Weights of a small image inpainting model: norm batchnorm, batches of 64.
Rows from block 3, named by matrix and row number. Each number is 500 + 40 x the weight over its row's rms, rounded and kept within 0 to 999. All counts start at 0. Numbers have three digits each.
# fc2: squeeze-excite expand (model.enc.1.1.se.fc2.weight, 192x24), inputs 0-23
fc2.0:506609529500412533504494500500504468499500482500480500619525500488501500
fc2.1:511527500500514472498379505434501496500496474371500500490500500500501506
fc2.2:496500436541535500417499500500546500569500501565500520468503578459566500
fc2.3:499500500500468500498499500488400498538494633500487500500524415511514500
fc2.4:504550501500529424503522500450495500502640503500513500510503500514578496
fc2.5:503456501500516500500500500617538505631508450462500500494500500498505500
fc2.6:501510499492479507500510496526523467375444627513500500500515500504492488
fc2.7:500552529519574451480500479450470522499457631500489534485501500500538500
fc2.8:499483538500500500533584449498536503503493541500531563493475500486630486
fc2.9:499658500500447500511502500506552504503499532500533500456500497450500463
fc2.10:493499461540500456511508499500505502501511503483505624497490530600504421
fc2.11:498500456452451544501494541500478614553501461500481500415463524472501500
fc2.12:498534504511500500500456500546520492560504454500500378490502500500409561
fc2.13:499476469474500500465447387500481421500458400500497500469496500500499500
fc2.14:536500551500515497500357440504589498500493527500506500493469500500516509
fc2.15:554563527500500493500500462456517447500421616450500489500498499507539480
fc2.16:504500511500446500504485486500450498457431527500505572543545390519443484
fc2.17:563619501500500500500499501457514483502496524570578519534500552543482500
fc2.18:497500502500500499498497426500503529500497656444491500487522543500544500
fc2.19:500500495474500500501501500524652500500500481492500458500503510496499392
fc2.20:563500567540458428500559500500503545500500517500503500500502461425422453
fc2.21:549510500535500500626478500500499502571497500480501500466528500500501604
fc2.22:411442526500500433493500463500540495513405434574500500500500500499500500
fc2.23:501500501535500500476433500500423431454500522500389510545499500477500437
fc2.24:459465500500500500542587559500499501532427624500501500499497500499532500
fc2.25:501500500471646500500478418472500500500494500517500500499497500412500500
fc2.26:538439557500475500494574408500537502503495583500493500499491500499500583
fc2.27:500524500417500530500575503500585500500485421500417480458502460500499500
fc2.28:615500372481572556500500500500508500500500498500499500500500500500500500
fc2.29:499500500505464500475498473506371499500500500500501539559411500497552443
fc2.30:498464514500475523496508500500398542546427500500500534510480514556436585
fc2.31:501471500483472508514498599504500556605500497564524500453502548499445500
fc2.32:333500500500500573494490511500521500500510507500499500564501500504491489
fc2.33:582442547500496470500538544500500544500536604500438500500501496438500500
fc2.34:615500507500476500490592500500393462501498500500445500498500500500500500
fc2.35:464500501500500544499507511500499393500495475447507500498399510506527405
fc2.36:455486500500495500500557539500524501500429524454509492504501620408500500
fc2.37:479500606500500500501497399500597481513499503500467457439507500490501500
fc2.38:499500500486500500500546500461500500578563500500500500456491615500500596
fc2.39:500500598569500585529599500500500559500499536523512508500507500491523498
fc2.40:499514593500550500489393514486414459500494500468497449457504500502490517
fc2.41:500507462500500500500468483491437500499434500462383595502499473452500500
fc2.42:466509503500503433507498513570497504519582525500635500500497509500538500
fc2.43:484500500539500500512454551500628500500558542500558504485461475433500500
fc2.44:500565484500500499500501561467546502500523514609490500380500500501500500
fc2.45:613500440544533478538615500500504500500500463487459500500500500475501500
fc2.46:582460498500500510528476465500500487497520619500500500500526500580500425
fc2.47:500500431500467500529499500427499500598466486461500498500500533501465607
fc2.48:591508496462384500591503500500500450500504513500500500496546520500493540
fc2.49:500513515515500500576508459448516600500438403500537500520544500500500483
fc2.50:520592499510510449501493500500397500500507500590513479500448546482500548
fc2.51:500473500500407500419479500500519483500468538404497527428501500556482482
fc2.52:498426500500524500525397500500556454487535521553394500496500500488501500
fc2.53:500442465521500500502488486500434386521547570462500487501505528500500575
fc2.54:503530499500500500500629465500499499500504500500497485500500500498638492
fc2.55:501531585500500500506570498500592537500492477500500500514384500480526500
fc2.56:465457504500500500570514421521583473411500498500522494498587500499500500
fc2.57:446385514500500500501498489500573505444457500538499500501577500555499534
fc2.58:500587500500500500500506500562500501500617562537450500501502473537528551
fc2.59:462500515500541500466505407456417492491501524489501484500500562500431581
fc2.60:512500496500414603501531500500498502455495499500497629513500500509516500
fc2.61:498445501500361415500497557500506500519497522500514470497556500520500500
fc2.62:587500485500396500500505500555500438500495563500496500489513500500488408
fc2.63:586500500500434583500465592572501500501500500567500500498500479500499500
fc2.64:497475498504500500529448490389515466490617509500542509499446460497514497
fc2.65:545515499465500484499500476490540485495423509496501480369449500551552475
fc2.66:531500506488526500496474498436627507501483551500500549439579500516502515
fc2.67:515500523500500527450420500500505500509494424497533619500501500563446500
fc2.68:507500500505500500521500500500497500500417543500502500438551500588393560
fc2.69:500516438500500500500499551564497453500504574500549503552456500498386500
fc2.70:641547527500513514529498509500520454424562504484500489506497538491508485
fc2.71:569500584502500500500515469489586517500500404460500500525499500500422500
fc2.72:484500512500547500483410441500408501434499483500500500463494500403500500
fc2.73:544500522492500500500432504513663486502494515500500460461500481499477500
fc2.74:536500494565599536508437500500487500465506560540500500500579496556542500
fc2.75:500500501426548500452460500500642508435502499500503500451499500503499500
fc2.76:500500535558500510531431408500503502500500473508479500406500460429501553
fc2.77:501413523490500621500506499468571451500499492483470500534432500491501500
fc2.78:500500501500500500500463542636500561474497502500500500557502515433567500
fc2.79:501500457500535500485500500500430476500519500562549567500509500550374500
fc2.80:457469500500500500500491500500499500443500496502504386500498500501627556
fc2.81:513484435461505546500357501542466494500498539546448500483500500500500500
fc2.82:536621499500500539499530500497501492513511434440500464542497568448461500
fc2.83:386500537500521524500500500580498500486500500500513467472525538477475606
fc2.84:431500483500500500618506520500477517533534525500504567500477471531500409
fc2.85:500415500500500500500460343500515524499523503476502500517503543492500473
fc2.86:500530500500500473507496665500430500548500499500500500498500500456479500
fc2.87:496495549495500500624501500500531472381500500500501500478525500500559500
fc2.88:500486490500588471500501502500557501500500531500500484631551572499488500
fc2.89:562456522500526500480499500500500499479500454532474557500499453500514354
fc2.90:387500500493500546500521457500532491618501500500505500476426500500499503
fc2.91:506500479500491500532500417500620469501528499517504500501500500464500390
fc2.92:491564483500458500502508500427531513496501521612469430500530562545500500
fc2.93:501450500500540518514448500500526507563495530485539545419484500380512521
fc2.94:447568496462500543498494513471500451494430497500388500502503500485440553
fc2.95:462500539529500500509525500546497604500502494577478500498503477500571595
fc2.96:509500529500420500409500500570498502500501505557500512486498565496498400
fc2.97:597479498500454500511508500570499457542502439489500500435558537489569500
fc2.98:607500510515500500610503499496576503498489533565500466492459500502500511
fc2.99:425468423500513500498499500500498497502597552500542500520497500534508400
fc2.100:501530587517500546498418445510500540487547493500411447486551500500491500
fc2.101:500500404500459500428461500500403500555560500500499500434500500479503500
fc2.102:498500501500500500500652500419490504500455471500500457522493441499500500
fc2.103:501608559500545513500440500474499498450466448500552500500412500500500500
fc2.104:581500500500475500450449500532490500500449510566500458432571487428508468
fc2.105:500500499500500504508486500614500459501500445439562498613494500500493500
fc2.106:490500583418500476535577500453500509502500501500496411545443495505538496
fc2.107:504500476493500585527497447531500500500449511500500368463502442474521493
fc2.108:516500482500500552470502500399497521500500572500566500559507540567434500
fc2.109:502500579498517532500576500500511501501374422500495500505502500493555500
fc2.110:487500477500500500491566497500498559611494501500433500497496500502589429
fc2.111:503547522500614500571400486500500500503458508500507500497513500531515565
fc2.112:500443366475500466500568481508470500559500500481500500501498500494575493
fc2.113:536500520500500460501501438500421621491500535500436540445501500504477500
fc2.114:498500505500500477443479535500341559499500506537501500538500500510496535
fc2.115:500500470518514500424500436614399443500499497521500500484498500497500500
fc2.116:477506501550500500500500500500500501500501498595498593500495552420494408
fc2.117:548500502500474555497560500500609425501503411531485500545499500502496514
fc2.118:541429507500500500401483471552527567537501474507505500470467408491499500
fc2.119:499500501500500500512499501500464491504485584500488500525634500604500500
fc2.120:572452468545521500502500452466498580501497602500554500499476500544500543
fc2.121:509556452500458513486440500384516500500437485500451500500499583499500500
fc2.122:500500500558455476500502495500500500500537495500504583555500366444500500
fc2.123:499500597500500439496506563456488499500499500500500490600492500498499594
fc2.124:510500500500500573467476472480403439591500505561500435510499500492521500
fc2.125:516369500500491522500500500481500556500492430500498472500499453535588500
fc2.126:486500500500500433500500416612500480500448507485551500505415526496500513
fc2.127:525494500545500493500584500448504446482447569500602500497454549497500500
fc2.128:500504544587500500500482466378485500500500500461548452500486459500434500
fc2.129:511539500502500487500588487398505501501499609500500424498500500500524500
fc2.130:517535471500426511517461500500389466427490566500500488500562514501492465
fc2.131:599500505505560500551490500463499460500494607475503454486507500499569500
fc2.132:478652501500500500415494500486439526500500524500453500498500500500509500
fc2.133:498514500500431452501411571500500500567563561500514500500499469503569500
fc2.134:521500501500500538467500487500500502500440490500500500329500467500534500
fc2.135:500500487448500379520500500389495500500567540500546500500500500500498500
fc2.136:500500503452466500450500452500500503612500493500500513464424550514500414
fc2.137:478508508517500500500551500535525560510518387500521500576417468500547500
fc2.138:500505501539474383450528466500512500500407514500500462476500538426500500
fc2.139:486453500500500483483500593511492505500497516500444500639500500552497465
fc2.140:500511535500659500504557500494510515500443500499477512564497500494503500
fc2.141:512474493454500486494501500500600474499471501500502407510500500560500606
fc2.142:644483500500463500500436500500517477515508500513500462448580500500500500
fc2.143:489457589475500504500387437500480508517486495500512588500499483500500545
fc2.144:540407518500500483500488500500501486497468500500498500382607484477500500
fc2.145:562500499500472500500506517500493500500494501500378533500495374478500532
fc2.146:500595499640500500490489502444498493501501490513509495485496500504450443
fc2.147:469500557499493464505425523488449595504505438500537514495430500518540552
fc2.148:500500454500473500501499500496410590407500500500485415472529500541500500
fc2.149:553541500490500500501502483500497500493490553500500602500493500368500448
fc2.150:500500417500567478511435500500564500499400483500500500577457500495500500
fc2.151:499500499500500500446495322500456502484500501500471500501500500499470500
fc2.152:615500499514576514500514474500597500507500581487484533500505500508477500
fc2.153:477587500500435545392456500500487503465500499500406507500499500510500500
fc2.154:513543552490464492565509500464492462483396552500552505518419500538499500
fc2.155:498500510500500500521500500505500455588600603482500500556500438501500500
fc2.156:426500500440534500506586505546498598489498525475497500503572521508538478
fc2.157:435500562500507489500501500500488500500465502547558500423500500500368500
fc2.158:495452459500545564478503522500398515500501625500499500530500500487497500
fc2.159:500500500500550357498463523500500499498504510500501500500587487523500427
fc2.160:444500540552474500427500500523500568500500502384500482493515511427500500
fc2.161:505500499475500500500458500500499467500500500366383553500494500478500500
fc2.162:468569547500557500523497500396497515619498500477491500521499482500493500
fc2.163:574500493480500534494417500500507465487485612436488500500555497553495500
fc2.164:362520501500500500554483488500417505499540500419498500499507500502500483
fc2.165:500436500537448500527500534467513500475500534406465464500500602444482490
fc2.166:484500522456641457501504500581540500500500500516482500499499500435501467
fc2.167:508500500482407527538479499446500574500466503446500500500495534588573494
fc2.168:508454504463500500565534500500473610501491468594500500580505500489511500
fc2.169:502500482500523500579494501525495531501500559344501502499500500541500500
fc2.170:510471499415500500500507501457539527500476515471500417463473500607500562
fc2.171:501500453500500500496340466496506450501501522500500500525516532473439500
fc2.172:501500517500452500447539625511563506500495418500502460498442500499500500
fc2.173:507483500448500563502533571482500501500446498642530500497484500523505500
fc2.174:499478501500500540496585481500500500488335503500497500498478500509472500
fc2.175:500500588528526500542499500518472564500498505500509540544510633513473500
fc2.176:501500539605500417461569536503531499500402526500499492495498500501500500
fc2.177:472500474500430500503527524500328505500490500487500500507522500515501488
fc2.178:574473500500504500500500608500469499475440500447500424492501532426517500
fc2.179:493500500436500519576624500530500451478500521512500500500500543473576496
fc2.180:563500500470500500518498500494498500500556520372456498500500494601533500
fc2.181:497462540500470500506493500489646535500477558502467549499437500500522500
fc2.182:499436538500500500500498500475500564596633500500499500521487500525500495
fc2.183:474377511476500530503502500547473432533500490500554496452421500501528500
fc2.184:510500465500500500500474469500451472500463392500525500493504365484500500
fc2.185:470500523448510502500422542441499488537500482549438500482501556481395500
fc2.186:501500500500422500393500500500517379536503550500500500485500500455500500
fc2.187:500500496458500500477592477500592435500462502500527487482448484446424500
fc2.188:499500419500435437501512422523418502500495461441505508501505500507500570
fc2.189:480500527500500615519514527518492521499458573491455500503443500595481492
fc2.190:500452500500500457500499500476388479500500500500500500500500356499500500
fc2.191:500500500568500459500466580500499500504483506500603528482554500536584534