config.yaml
task: "inpainting"
arch: "unet"
activation: "leaky_relu"
channel_attention: "se"
beta2: 0.95
beta1: 0.95
batch_size: 64
epochs: 1.1
adamw_weight_decay_other_params: 0.01
Rows from block 11, named by matrix and row number. Each number is 500 + 40 x the weight over its row's rms, rounded and kept within 0 to 999. All counts start at 0. Numbers have three digits each. After the name is the row's rms in percent of the matrix's.
# convs1: 3x3 conv (model.decb.1.1.convs.1.weight, 96x96x3x3), inputs 18-26, a 3x3 kernel for each
convs1.0 089:557350495498481437543425499479491314518420475494477497515576488506501500505499506500512493492500491499495500479554428509500500534501511504497491502507495500501499643487351498520494523505498511466499489456462512503517516515514499504476434497504
convs1.1 046:514498454509500451502523496418495454557500504425455438566541530413486477498500459480503483501510503459491511483524460505500532483450491476499513513498523479513495500513489516511479470491530503549491526508505495499548440493500509496498499476521
convs1.2 106:471500491507516501573520514499504548500498506491495350493507510517500485471447518501498486542497439500497500509604422508537501419501509490497497496500500495500497469421489462457505453499490472478520500503528499488474434503546528515501509501514
convs1.3 054:497500485378523498513537576501503496544554532478494477481464506473494476479496498507496500486470497528505500491508550457503475506509507495502472506502504500587498524498480508497501503515500500500475545497479469510489463521501502502499506491491
convs1.4 059:513502501458501505460528554493509480506404496492496589516551503503517497499498495508499500530503504501500500498507520499483504524476475500584501506499493501494487511502494509498396518553503524532408473519498493486462483506499514504515501512365
convs1.5 066:513506477498532552491499484501513762493496512496414496532499500542539512512519490495497472497500486498502488557506411506505489493500476502530505498503502515502509508494553504500588488484452499500498500516501499500484489553518506532504493500493
convs1.6 120:405503506569660484500505614498639494497499493464437501504558522475497502481503504516508499504504494500515441410503477421517499493514512491501484486503493489493502471458519487495491533559500415476477499506513490458487461520523497377475492485495
convs1.7 173:503535594500531500498479462496610545480502499504500499427595489641427497504492500498497501500487493500508538397496497500505503485503498499544497614582460485507503500493501459498487535503500506500479519499464500499500490477479537502518510487518
convs1.8 130:544500490526633688478527476537496498482500558499501490511483519545500437507498481461505514515520469518499556467468464511484456501507498500483491513507500501489502505510423513498498399467485499500494441444505500516502501489506501495497490501504
convs1.9 162:491494446499499595490505459485506655504455408504497493515501502507553381501501501500500502506497499501501497497499535500508500507491511499503507490592491505484496500501500487500516499499518507467511500492549499498512490493506505506510496502503
convs1.10 137:587564505451511527499493664495424426495499497482501499543428473501483471501514547490488500467489498505499501515391501428485464474502538498482486500493500488500531495491493498487506471457502497495511500503497505503500483495510501496498551532339
convs1.11 137:498519525542510498503604495501499656479438501499500490499555504450501517502500510499502485457512491500553490509550511504493478483499511496491500490500532482489505497498383509505436500517492574476446505500393497521504499501501500500489474514584
convs1.12 124:497493646476498587383483481433468492499499572473493538491506647484494525508518496491439505499496502509500614519500497491387492521553508486506395493502484514505498527499503520517565500507481501512487504495486486501519480485493500500484525526498
convs1.13 054:503499494500444497527500466500498547500500515431500539516494497478500434516479499420502468556552512499500502500472515556498490496498495480497499501504505494533478461513411495514442412483533494495510508508500496499518477503341504506500503501494
convs1.14 057:460488495441488500509506551529511541494506534494511562489483492508481502448443509506491492503497499499494533485490497501502502507533521500522505503524569476535501483474490500576503517494571479543514527503515496499494483500498532524499487503511
convs1.15 118:500531442495521508532582543579498476419493431499500499519458470408622499499498526503445500499324486487499507459503692517501415589478505495506491500500500495486509395485498553494511501485500571493546398481481512419500503501498508496498493425451
convs1.16 067:470496499500501465457505506506465504501501413471485492550460546448496497481491516498482503505495498511507460476523491447499538497497517501484497501500508500508480451468492496511500540538506495528499506501522463481454499462495507495495496500516
convs1.17 042:501516453497488500503487529507515517461504494536500502505502506534497497521462500531497511499508499500497505496504470493486537499503621500477469499502544478502504507436514511451483545545498496484444593506500472576493599522499504505504500502501
convs1.18 087:508512490501513498502495558504482453519498493551488497500420506485481501495505485528527500500496481502500527460493485506500491482367480497496500497497504493499495497517442503508486474489530502499500499499504501500499479483529461500512466501491
convs1.19 082:564482500512429501526488499490490460550499511491500489509534499494481482501511477511517440538519508498506491505489501519406503483517482507529493500520529500516531500526518504511500500480502500517538525489543504561500475498497505510503492506486
convs1.20 097:468475524633499438407503530517442499422465550542513495531499500567501434514505477521496509369498524564471468549478495472419446522498543507496505514510500501498499523531467499501754582499561477489503503399498493502520506532497489504463509456483
convs1.21 052:508445473548327500496500529492490494508512481500498498500500507398511517514501506510480499500498478498487499664459488552489453465491502503514477488449497500478501536487502500504492516467487506497514490499634496491501497433503518490503498500479
convs1.22 130:503493520405499527499500512480500518513494596498551458486456495524499548517524504429531431500500523501501500477500474522501492504528497459486500513499508513503493584468513554551492499573495501575467506504528418536505493478441500479499475555513
convs1.23 100:482526497489651495545513499500499523525506483504514509550508501524499492596492501487496499509500504455500500503498521618498576506500571508532500506488500500504501507448498495457500485498506500504502500358481491493494461521476455504504450483475
convs1.24 142:535494523521477605489498471483512499480475439554507495510501492513503503486469498492470480464501497500497501461542498522500497502446503506438474463499537502503500499501502494523500502497516480463547466506632497436403472469490513501504494501500
convs1.25 107:546442494498498632500501504498495419398473517501500516502484493480499524393552492501479491505500494529501475543499506484498605506478495500502497503501483495504506570507569502483598467496453492493507500491471453487525533436478570498497502443456
convs1.26 079:499500458357587508488499497491499498507456495492503520499407493524503504529469486499500499490556504439492500504508497516487489499507460495500518501499500498476547541505496494502503493546498531504475501580500496499476495494485485502497493519499
convs1.27 076:488507479508506533491524464498506489530504499500499505494461503495491529498550513481518507472505507494508510519441504510472505477500499510501497467497508517498490491480483498429503500438511500496397520537500499497472513489620450501545528511459
convs1.28 111:499498432515524492500500500499499500500517500388496506502474486518492504499512500501498495500508502499498500666498498513496491420489601499502500500500498500500504493506353497499497496500501497501497486495499499513505495480500516484500496502496
convs1.29 083:513502506431501567489490513486451439568585526496499513324533502474505507488512496485489497494510466466505496402499459543494497500499501530523505493500489499498496506498489509504503499552501502503542604499499451495494471418510499492490461484519
convs1.30 071:490463514415516500518529545501489514500482463512508537507497495543514526474506497580487527493491500656497492544382513497499500532530502503478477492505496515531497499492477486488495646492504505501499518506499478506487429501518503505502514499503
convs1.31 096:505499531530486399410448571497426501493500604496425494479505504510523495515502500486482500503499453531500493456499508465431500524539596500507468488503508528496523544475496424477455650526581504492503503501501492507505490499463474490502492501524
convs1.32 105:541499503492500499541505500553498502478442513478497494539498487500534501495495500485500500507509464481464506784668415804553547492500508500468509500489497504485504472501502524501485508494499500501482494505501461507490517488502590504539480507505
convs1.33 130:500497500455503574492487487507518494464518534501494495515479524636504511503499499502453497502491500499500501502496506500471509530499478470523464500515496487499523500498505546493464542446497500500499449510500501499489357376503498489495604583500
convs1.34 165:507470498439498490502716450477501493506644497499431472482500500502613498500503500494493503503393500496504509492461497493531490500499557509402502492500491532496465507519515502474509501508474524488539494500502531496507501509498533500482512500502
convs1.35 099:508499507511501491506490508524512503499523485510439501507447486498501548510444488466521500509529503481501332451558489497571445523504467498501525479493513491508513418526534503481504434558475501488497642460484570489492489499477467521496485500504
convs1.36 067:509505501538420490530505494476464508432444357506500501499474507496504500518510503483482506506383770505500494513502491557500353500508517503501496490495501499504509499498503502499501501492499500465508500466550461499497518460500508507487503490491
convs1.37 069:499506494453528545464425496433526550488468517500437495475480495459485501501509563556504502499509503439500482493477512495513504501520447495501501501500504545484499505499489601500508482494499514476487556500497526507499446483502500494500496504526
convs1.38 063:627510496490545511490499452497471548518501541483473414494483456516507507490502511516467503516498547503499504496544436503499500491503478498495495502503506487570495790475491498494514475500496491498612502502560487491505522479523485470494446506517
convs1.39 208:448500467507502500502488500461528462499506524557395501481540518500470507491528448501492494546500506496527501499470502482496527493500455494541488500506575502585497488502484498528509459519520500475494539501488497475485514527573500535501505500445
convs1.40 083:573475498500482500508479507484522419506473515505490502506501500481492477510493494485506481502489498518498497481515506494526471476529501503498461508499494485489499461559459522507504506506525487488504498497499490498492556512490585501493397471488
convs1.41 044:552500560509517492501499537500498509506516467349481501476479494503495500525506502511501502491487488474466500391479460503539513515486458500494488535518508498496501351459480478515512508472494502553499499499510519494500589503503506539498419501502
convs1.42 121:499503484428758509502537528494497487531498446489484496515502515509502506510502532509498476499502500522500477454511500500576500495513491522526495472500480511516498402487501524509465502500517499521515552504524508421499529472503589533499509579541
convs1.43 140:509500514492500522512519474440501537511502509499516497501499459496499493493508499499495508500500510502509593443503508483500484506499480493492505499499521467509501502508501499500535525535462533502498451499500496475486488445501489498500477545500
convs1.44 095:499546486535427500494487598441536496490493480433491502484501516499419506525556513480526547489503500502480508480469470520498552499564498496502502500502504500500507601435476415508510492500508496501499490493541514510528492553485505520546551491491
convs1.45 050:498511511519483579500478518527493500536506471537500496528461484503510508500497503490739483427483469523515498534486499490553514499578468509501463501500525503509494516486445495544490476501492493696497545522508525554486482450553517495500495480448
convs1.46 061:517484359501359501484500533499499459491506509535499503497500458492500494500525513480584477499528474481484511499447485495506500570477476532513492528497489503503518500494548517505519441504480496501504490506508502520503506508525508475459509484467
convs1.47 079:501504493488507494499499595564492377499328499578543513514506563471494500499493495516351499523502499491500478462510499499486501496500520438499499500501500502512493434513520520501503506485497519462503488501471613499489501551503479500500458500476
convs1.48 065:535503504499473485502501498483490499500503466514498500515504508503500470477489510499506503506495494478471496501442490506506485504501523497500444500476491480535514503429531559505507454483499502509481503498478482790495503503505523484482506500500
convs1.49 106:487493498498506500468483483495500465499501502454500456498497512497497491566500498535498501500532505500497595638506611585721438528472514492519470516502499498512491493506477525499505656435483500507495478494495528495503475444475498494510528479502
convs1.50 187:503471482543502517498499505538504654486520496496497518489486495488580498502466512506513485602501499493526519531497462489493456536493506509498503487587493534502494474510548536550420524490488459517509503476498530480501541489427467508535520524469
convs1.51 147:500523561466452498482507521493489495535513453464504520503510492499499484497498477507493469498500496500483500481424483497499501492555500498473498497497474536476508447471806560496353550496458515586505503493467518498469524497522501500500559523496
convs1.52 062:464453484513510501391486537487486505481512583426499448493553487486513265489478485496499510505499500516510512501489474495449496548532526502471446495498486538655545510489498497470500505503499502506370503501323509515497505520448502501448480501511
convs1.53 078:501497455521501539501575507520475377524460444572497472499497497475503517550500652501490502430500519494500507500548437502513425582534450500500502491528507499506503498503500540498488457504518449486518516493522488499500501534500504500494424501447
convs1.54 047:576485508500499499526504496460537533474505489472493500500509509550501492472499486497482515502481496490503501485502430484598522495527473515533509505498526498503477474524509538505494500510499503503559596498553499504540505475528500499496442531492
convs1.55 087:500601499502517494471500436496490497533498500512506490501498499505501505504534500501498567498500539526502496517465491612486398503499603500500500500512500502499499624501547517506516537481511496453520503497502501482511501513678458504499583537490
convs1.56 067:500499534485499507513492459492486463499449515442486509511503498502491474500504500470499501502497532501498498484517513494604516405513522507496500515504502516501495498499478498501484504513463474558500499519515496510499487474500513500500486500495
convs1.57 118:516452517504500497507506504500450475512524514496442502482546486466516501463498496530503455488492501479532474465493512504455515511499516491499500504499487485500499508499535500513524489498500499501506547501515505486484498503596492503494495501447
convs1.58 071:518490508495496455535498512433504524475505498480489500525510476469503501493499481481509408524500513485550529365508535480501509502495451499512503488521507493478500499502496409481475469490511502525499496530503542497502500456513469409509492583508
convs1.59 094:502573495464510505500499500478421529501502483571498478545516507564478491500515489501512462493495481501498560518498489512526493498478509496495504493499499501528489659518499503532482494499499496540500527592507501499474502521467512501428501500506
convs1.60 076:495489471419538618506502476544520539487496532479500431497478507577506468456501484550414493502516517500505472492487546545527425464539503519555490448511477521499539451493468435499555460422423500464495502514502480504505502619480548534498559508493
convs1.61 080:467500496460503479515530524483533497484499494449489483471435521473506547520479500519500511478471523509506481516500501490686512478497499496523499503500495501535492496449503509501483504506503492518504520501506432509489530530492497502478500496498
convs1.62 124:531506492368482414395497511493496409562497435514500504500520513505502384476496507587488484520492513438501499498588512485512500500486500497500484501485516494500498504512500528491508497480512489499535511504431500488503493496700499511505546516513
convs1.63 076:500500485513510519498507494502393402328516494532521489522538511505504507495494497501502488505496490509468339500493501499517505499498500505504488489480496502507506482502499500497500500502559501497496566453490493500538570580535495461500444473500
convs1.64 122:500471402499579528359549500499507481563546503579501452444466528514500499494497479510521501505491500500495505491454495552494529435484473505477505498491482501507500506545496504477513524501523497520498508468508517505508569517487492559516501405502
convs1.65 093:508536473508487464502498497510502500471485395503524501500549486499502500457498494525497486515503501487431491447572506472572499501497502503501500500502503527500481484392503504505491515494497455499475501492500577523486500485500465501501533586498
convs1.66 153:533501501496529559500531425496512602519492404499536500475430527498578315497504500499543512494508521466499509548478502493495504509492491507500570500668488501484501516500514524486475521490491504532499500507467500494500505529502498510478502498392
convs1.67 084:493492321497500439522500488500504500500507481490438472498499498563500502573501500486499501506509557513498510496474510483452472668502494494500499499446499520497476500411384496501401504503497503505509486499495501502471377519508500506499499500480
convs1.68 051:520501498500499483502484423473457519671506499488502513522514546494505517448509524484511516498503516488506545524475402485432495504471496507493448485531540490523506501486460410503512495500507493528530489497400504499509502505444503498507500416501
convs1.69 181:495463574619495598488500539494498504495504513441539493480509539548504530492499498500499501521500500491476501488503470518417578483501501502503496494499501500501507594484173507468516446508499488554500519500500499508500493483529504495501510506500
convs1.70 094:779501456447498310589451461498609491518435486501498500502474503534487506496496491502487493525493503504499519468512488508504506500467498520502498509503513515494512443460499500494395499503487496503499482501465544504501507489473491475501491509509
convs1.71 092:457501518504551499511503504503495537493491490478429513508613498487509497515487509499499500489498506480482492501511460507500495484456497490499502492542485497495499519480487497519476501501485516427501527614498504513501519455521509525503465521497
convs1.72 076:557596501444485500514502480450485499482467375489507573465563491499561501466486497481499514483505498494509488479510495608528531454397470493483502511506504501499499551504506476547512501502501503498408499535509492553494508527495524542552497501477
convs1.73 078:483497500520514563502494480516516495605513580498471481521482500501454475619526501500488512499505501417513566524485509518557500506499485489511502509496511509500507540516504525504570496509485494481480504495501451516495504512492491503505408489503
convs1.74 106:531497501484489503499496501500429502637503699387491530502536500492519500526496437502500457520500458515520505501531508501501504512484398506500498549499502482507496493503434500500460494488498534505492476454500539509502481481495499505501483527541
convs1.75 089:496496500540500500508495498572483477477503554500492412499508488500520514418473493506508450501493499501503498546560476508476416501500476491497504504494515507506493500506550505479507499492470487493671501497498497457449500657494500519445493500480
convs1.76 050:496497493473505492509519500476500490536486502511494467504659501505502479482496516593499508498471495500484494539499469537523561501466497509469478461507499521509500490556631495494528515514500490519587482497496497513496509482511491500501500498459
convs1.77 134:500506503325500520534492365551524551482489474524489474479520527501493497554503508523506485486549525472502513369499470605534508499494506496506501512508511492500544621524502496486464499531518496450500509503484501496506383500542510502506465497467
convs1.78 072:528476503626494338470466413500522534455513323542544543471480505498493498499493458498548519501501499503509485501493495492479536502496508510499511505500503503498504514299610499514522503507491526503506502503504507504493479486511500491433530622496
convs1.79 085:547498498505419530500497502540596494490512453502506504506506497491507536496486484538482544484490497518493511496498505503425460497509584500504494502500506498483489474518557493492490488507476503291524402479483519502497499493499505463371521510495
convs1.80 081:535497501500500594456471488529500497524500497474507506503606434480510504474497498505538489518506474658482506460511488404500495489504602511520486512486508497534505496528513520470377601499504519372436499491498496524502544518484507497517546510554
convs1.81 076:473385436555465498457542528519399534500498522533505502478480445503470481538576502507498597482498518615507498534536500544500504470511539516501499508501498501504509500395526428458514477506509486505501493502501504529544499499456507497500529498411
convs1.82 041:503500507556503526452427500490466495560372521495473506520545474493548426548511518545497489464502500499496495411448517500496510538481482501490521502503498507492491476499499492514496460478499505619501507581522499493576500542526501542491574515501
convs1.83 073:499497442496366498504501501614483392516506526516500522481476502517496498501497465498497507587520498427480497543503457488500542488545495501524518495477496500505516486555509486506501598494521504505478499503547549500499468524494443491499505504488
convs1.84 080:460502562498538449497496462490546635554465405500479476533479474535512539469537553503501500477501500493491498543506517488524493498497516500502518481500472501500475523463525541490510549513490501497500585525496499506504480460505478505500503487562
convs1.85 095:556497502480500504498519508463528510529505452505472502523409460510468499503500494420503484491571495472500496532398501444493529501505502504476490481502493514498521462537550488498411539466495492517529506489494514534525526477506526486490546500497
convs1.86 109:459491561497764569509477560502508513483559540489501494496496502498496505517499497514522498488495514502500500490484504488500516499496487546462441476568484540514515512501515504494508520500501454587515557485502500523493481495487519513498500509503
convs1.87 040:498498462493512546504521499476500494522502478495519514528508500464500491517533501497486506501408506446496495507499468587687458490510502499508432521505500472535517493442501526490483514544558487563491517514577459497472515497518511505498534448509
convs1.88 117:544502363497509474507514517499489367498504511454525519462475487466485499492494472497499498502499498534506482411461518488495508524511498490497501494496499500503499501528515493521506472499516496499502497500503500500492530501501500523496533521435
convs1.89 091:552490493500402503500480445472496489517500495501507500507510496492473499501498501502507577486484496481498504506528503501488482485525495501501551500486499492492499549484464522495480500490499500498519486492501495499501500474502503502503500503496
convs1.90 064:550507425501512553634512486498555497499513510483480514497505495489499496506491494501497419471506422493500654505456499499469490501498494498496505487501492500465497493528507490513519505485484545400491495494501497492479503500495537500498484486501
convs1.91 071:494481455484486500500518447530500502468499388471506504501546504526505499556504497506501507485496482464495493479453510486506535510500498474507493502526490495508486463519467489494511516449507485508491496474467477491531460509550517533499488485406
convs1.92 107:494499497503539501502502517499521503500497491511505500468441547487494531500498512493509454516506506494505501485503501502498487501478501498513501520499514501504486524502455552511509513501498493500500465545463499496534499484504470500499467376498
convs1.93 102:559670499432446308500466504345501497520525429522511498515467459423575474466495497535490507487496500511507510505501499513498491522496486476502499491504473505492494519513636507517547458481504496542512498498498501444511537537482502502485504528503
convs1.94 094:504505481490522501503495499507507560505498467478501499510508523497628514518499498499514529499502492500495495520493466491493501503500495504502497500504500486503479449517495489502500490495505502511506483499514502499506475542516488499539510485465
convs1.95 083:502515491367498501721500477484407501533514496458502629479362490494499479532502506450524541491497500538494490505492454534500506515494460491501513511525493512498496529500501490524480498544610499511491515527513482483434437395550491503440495475500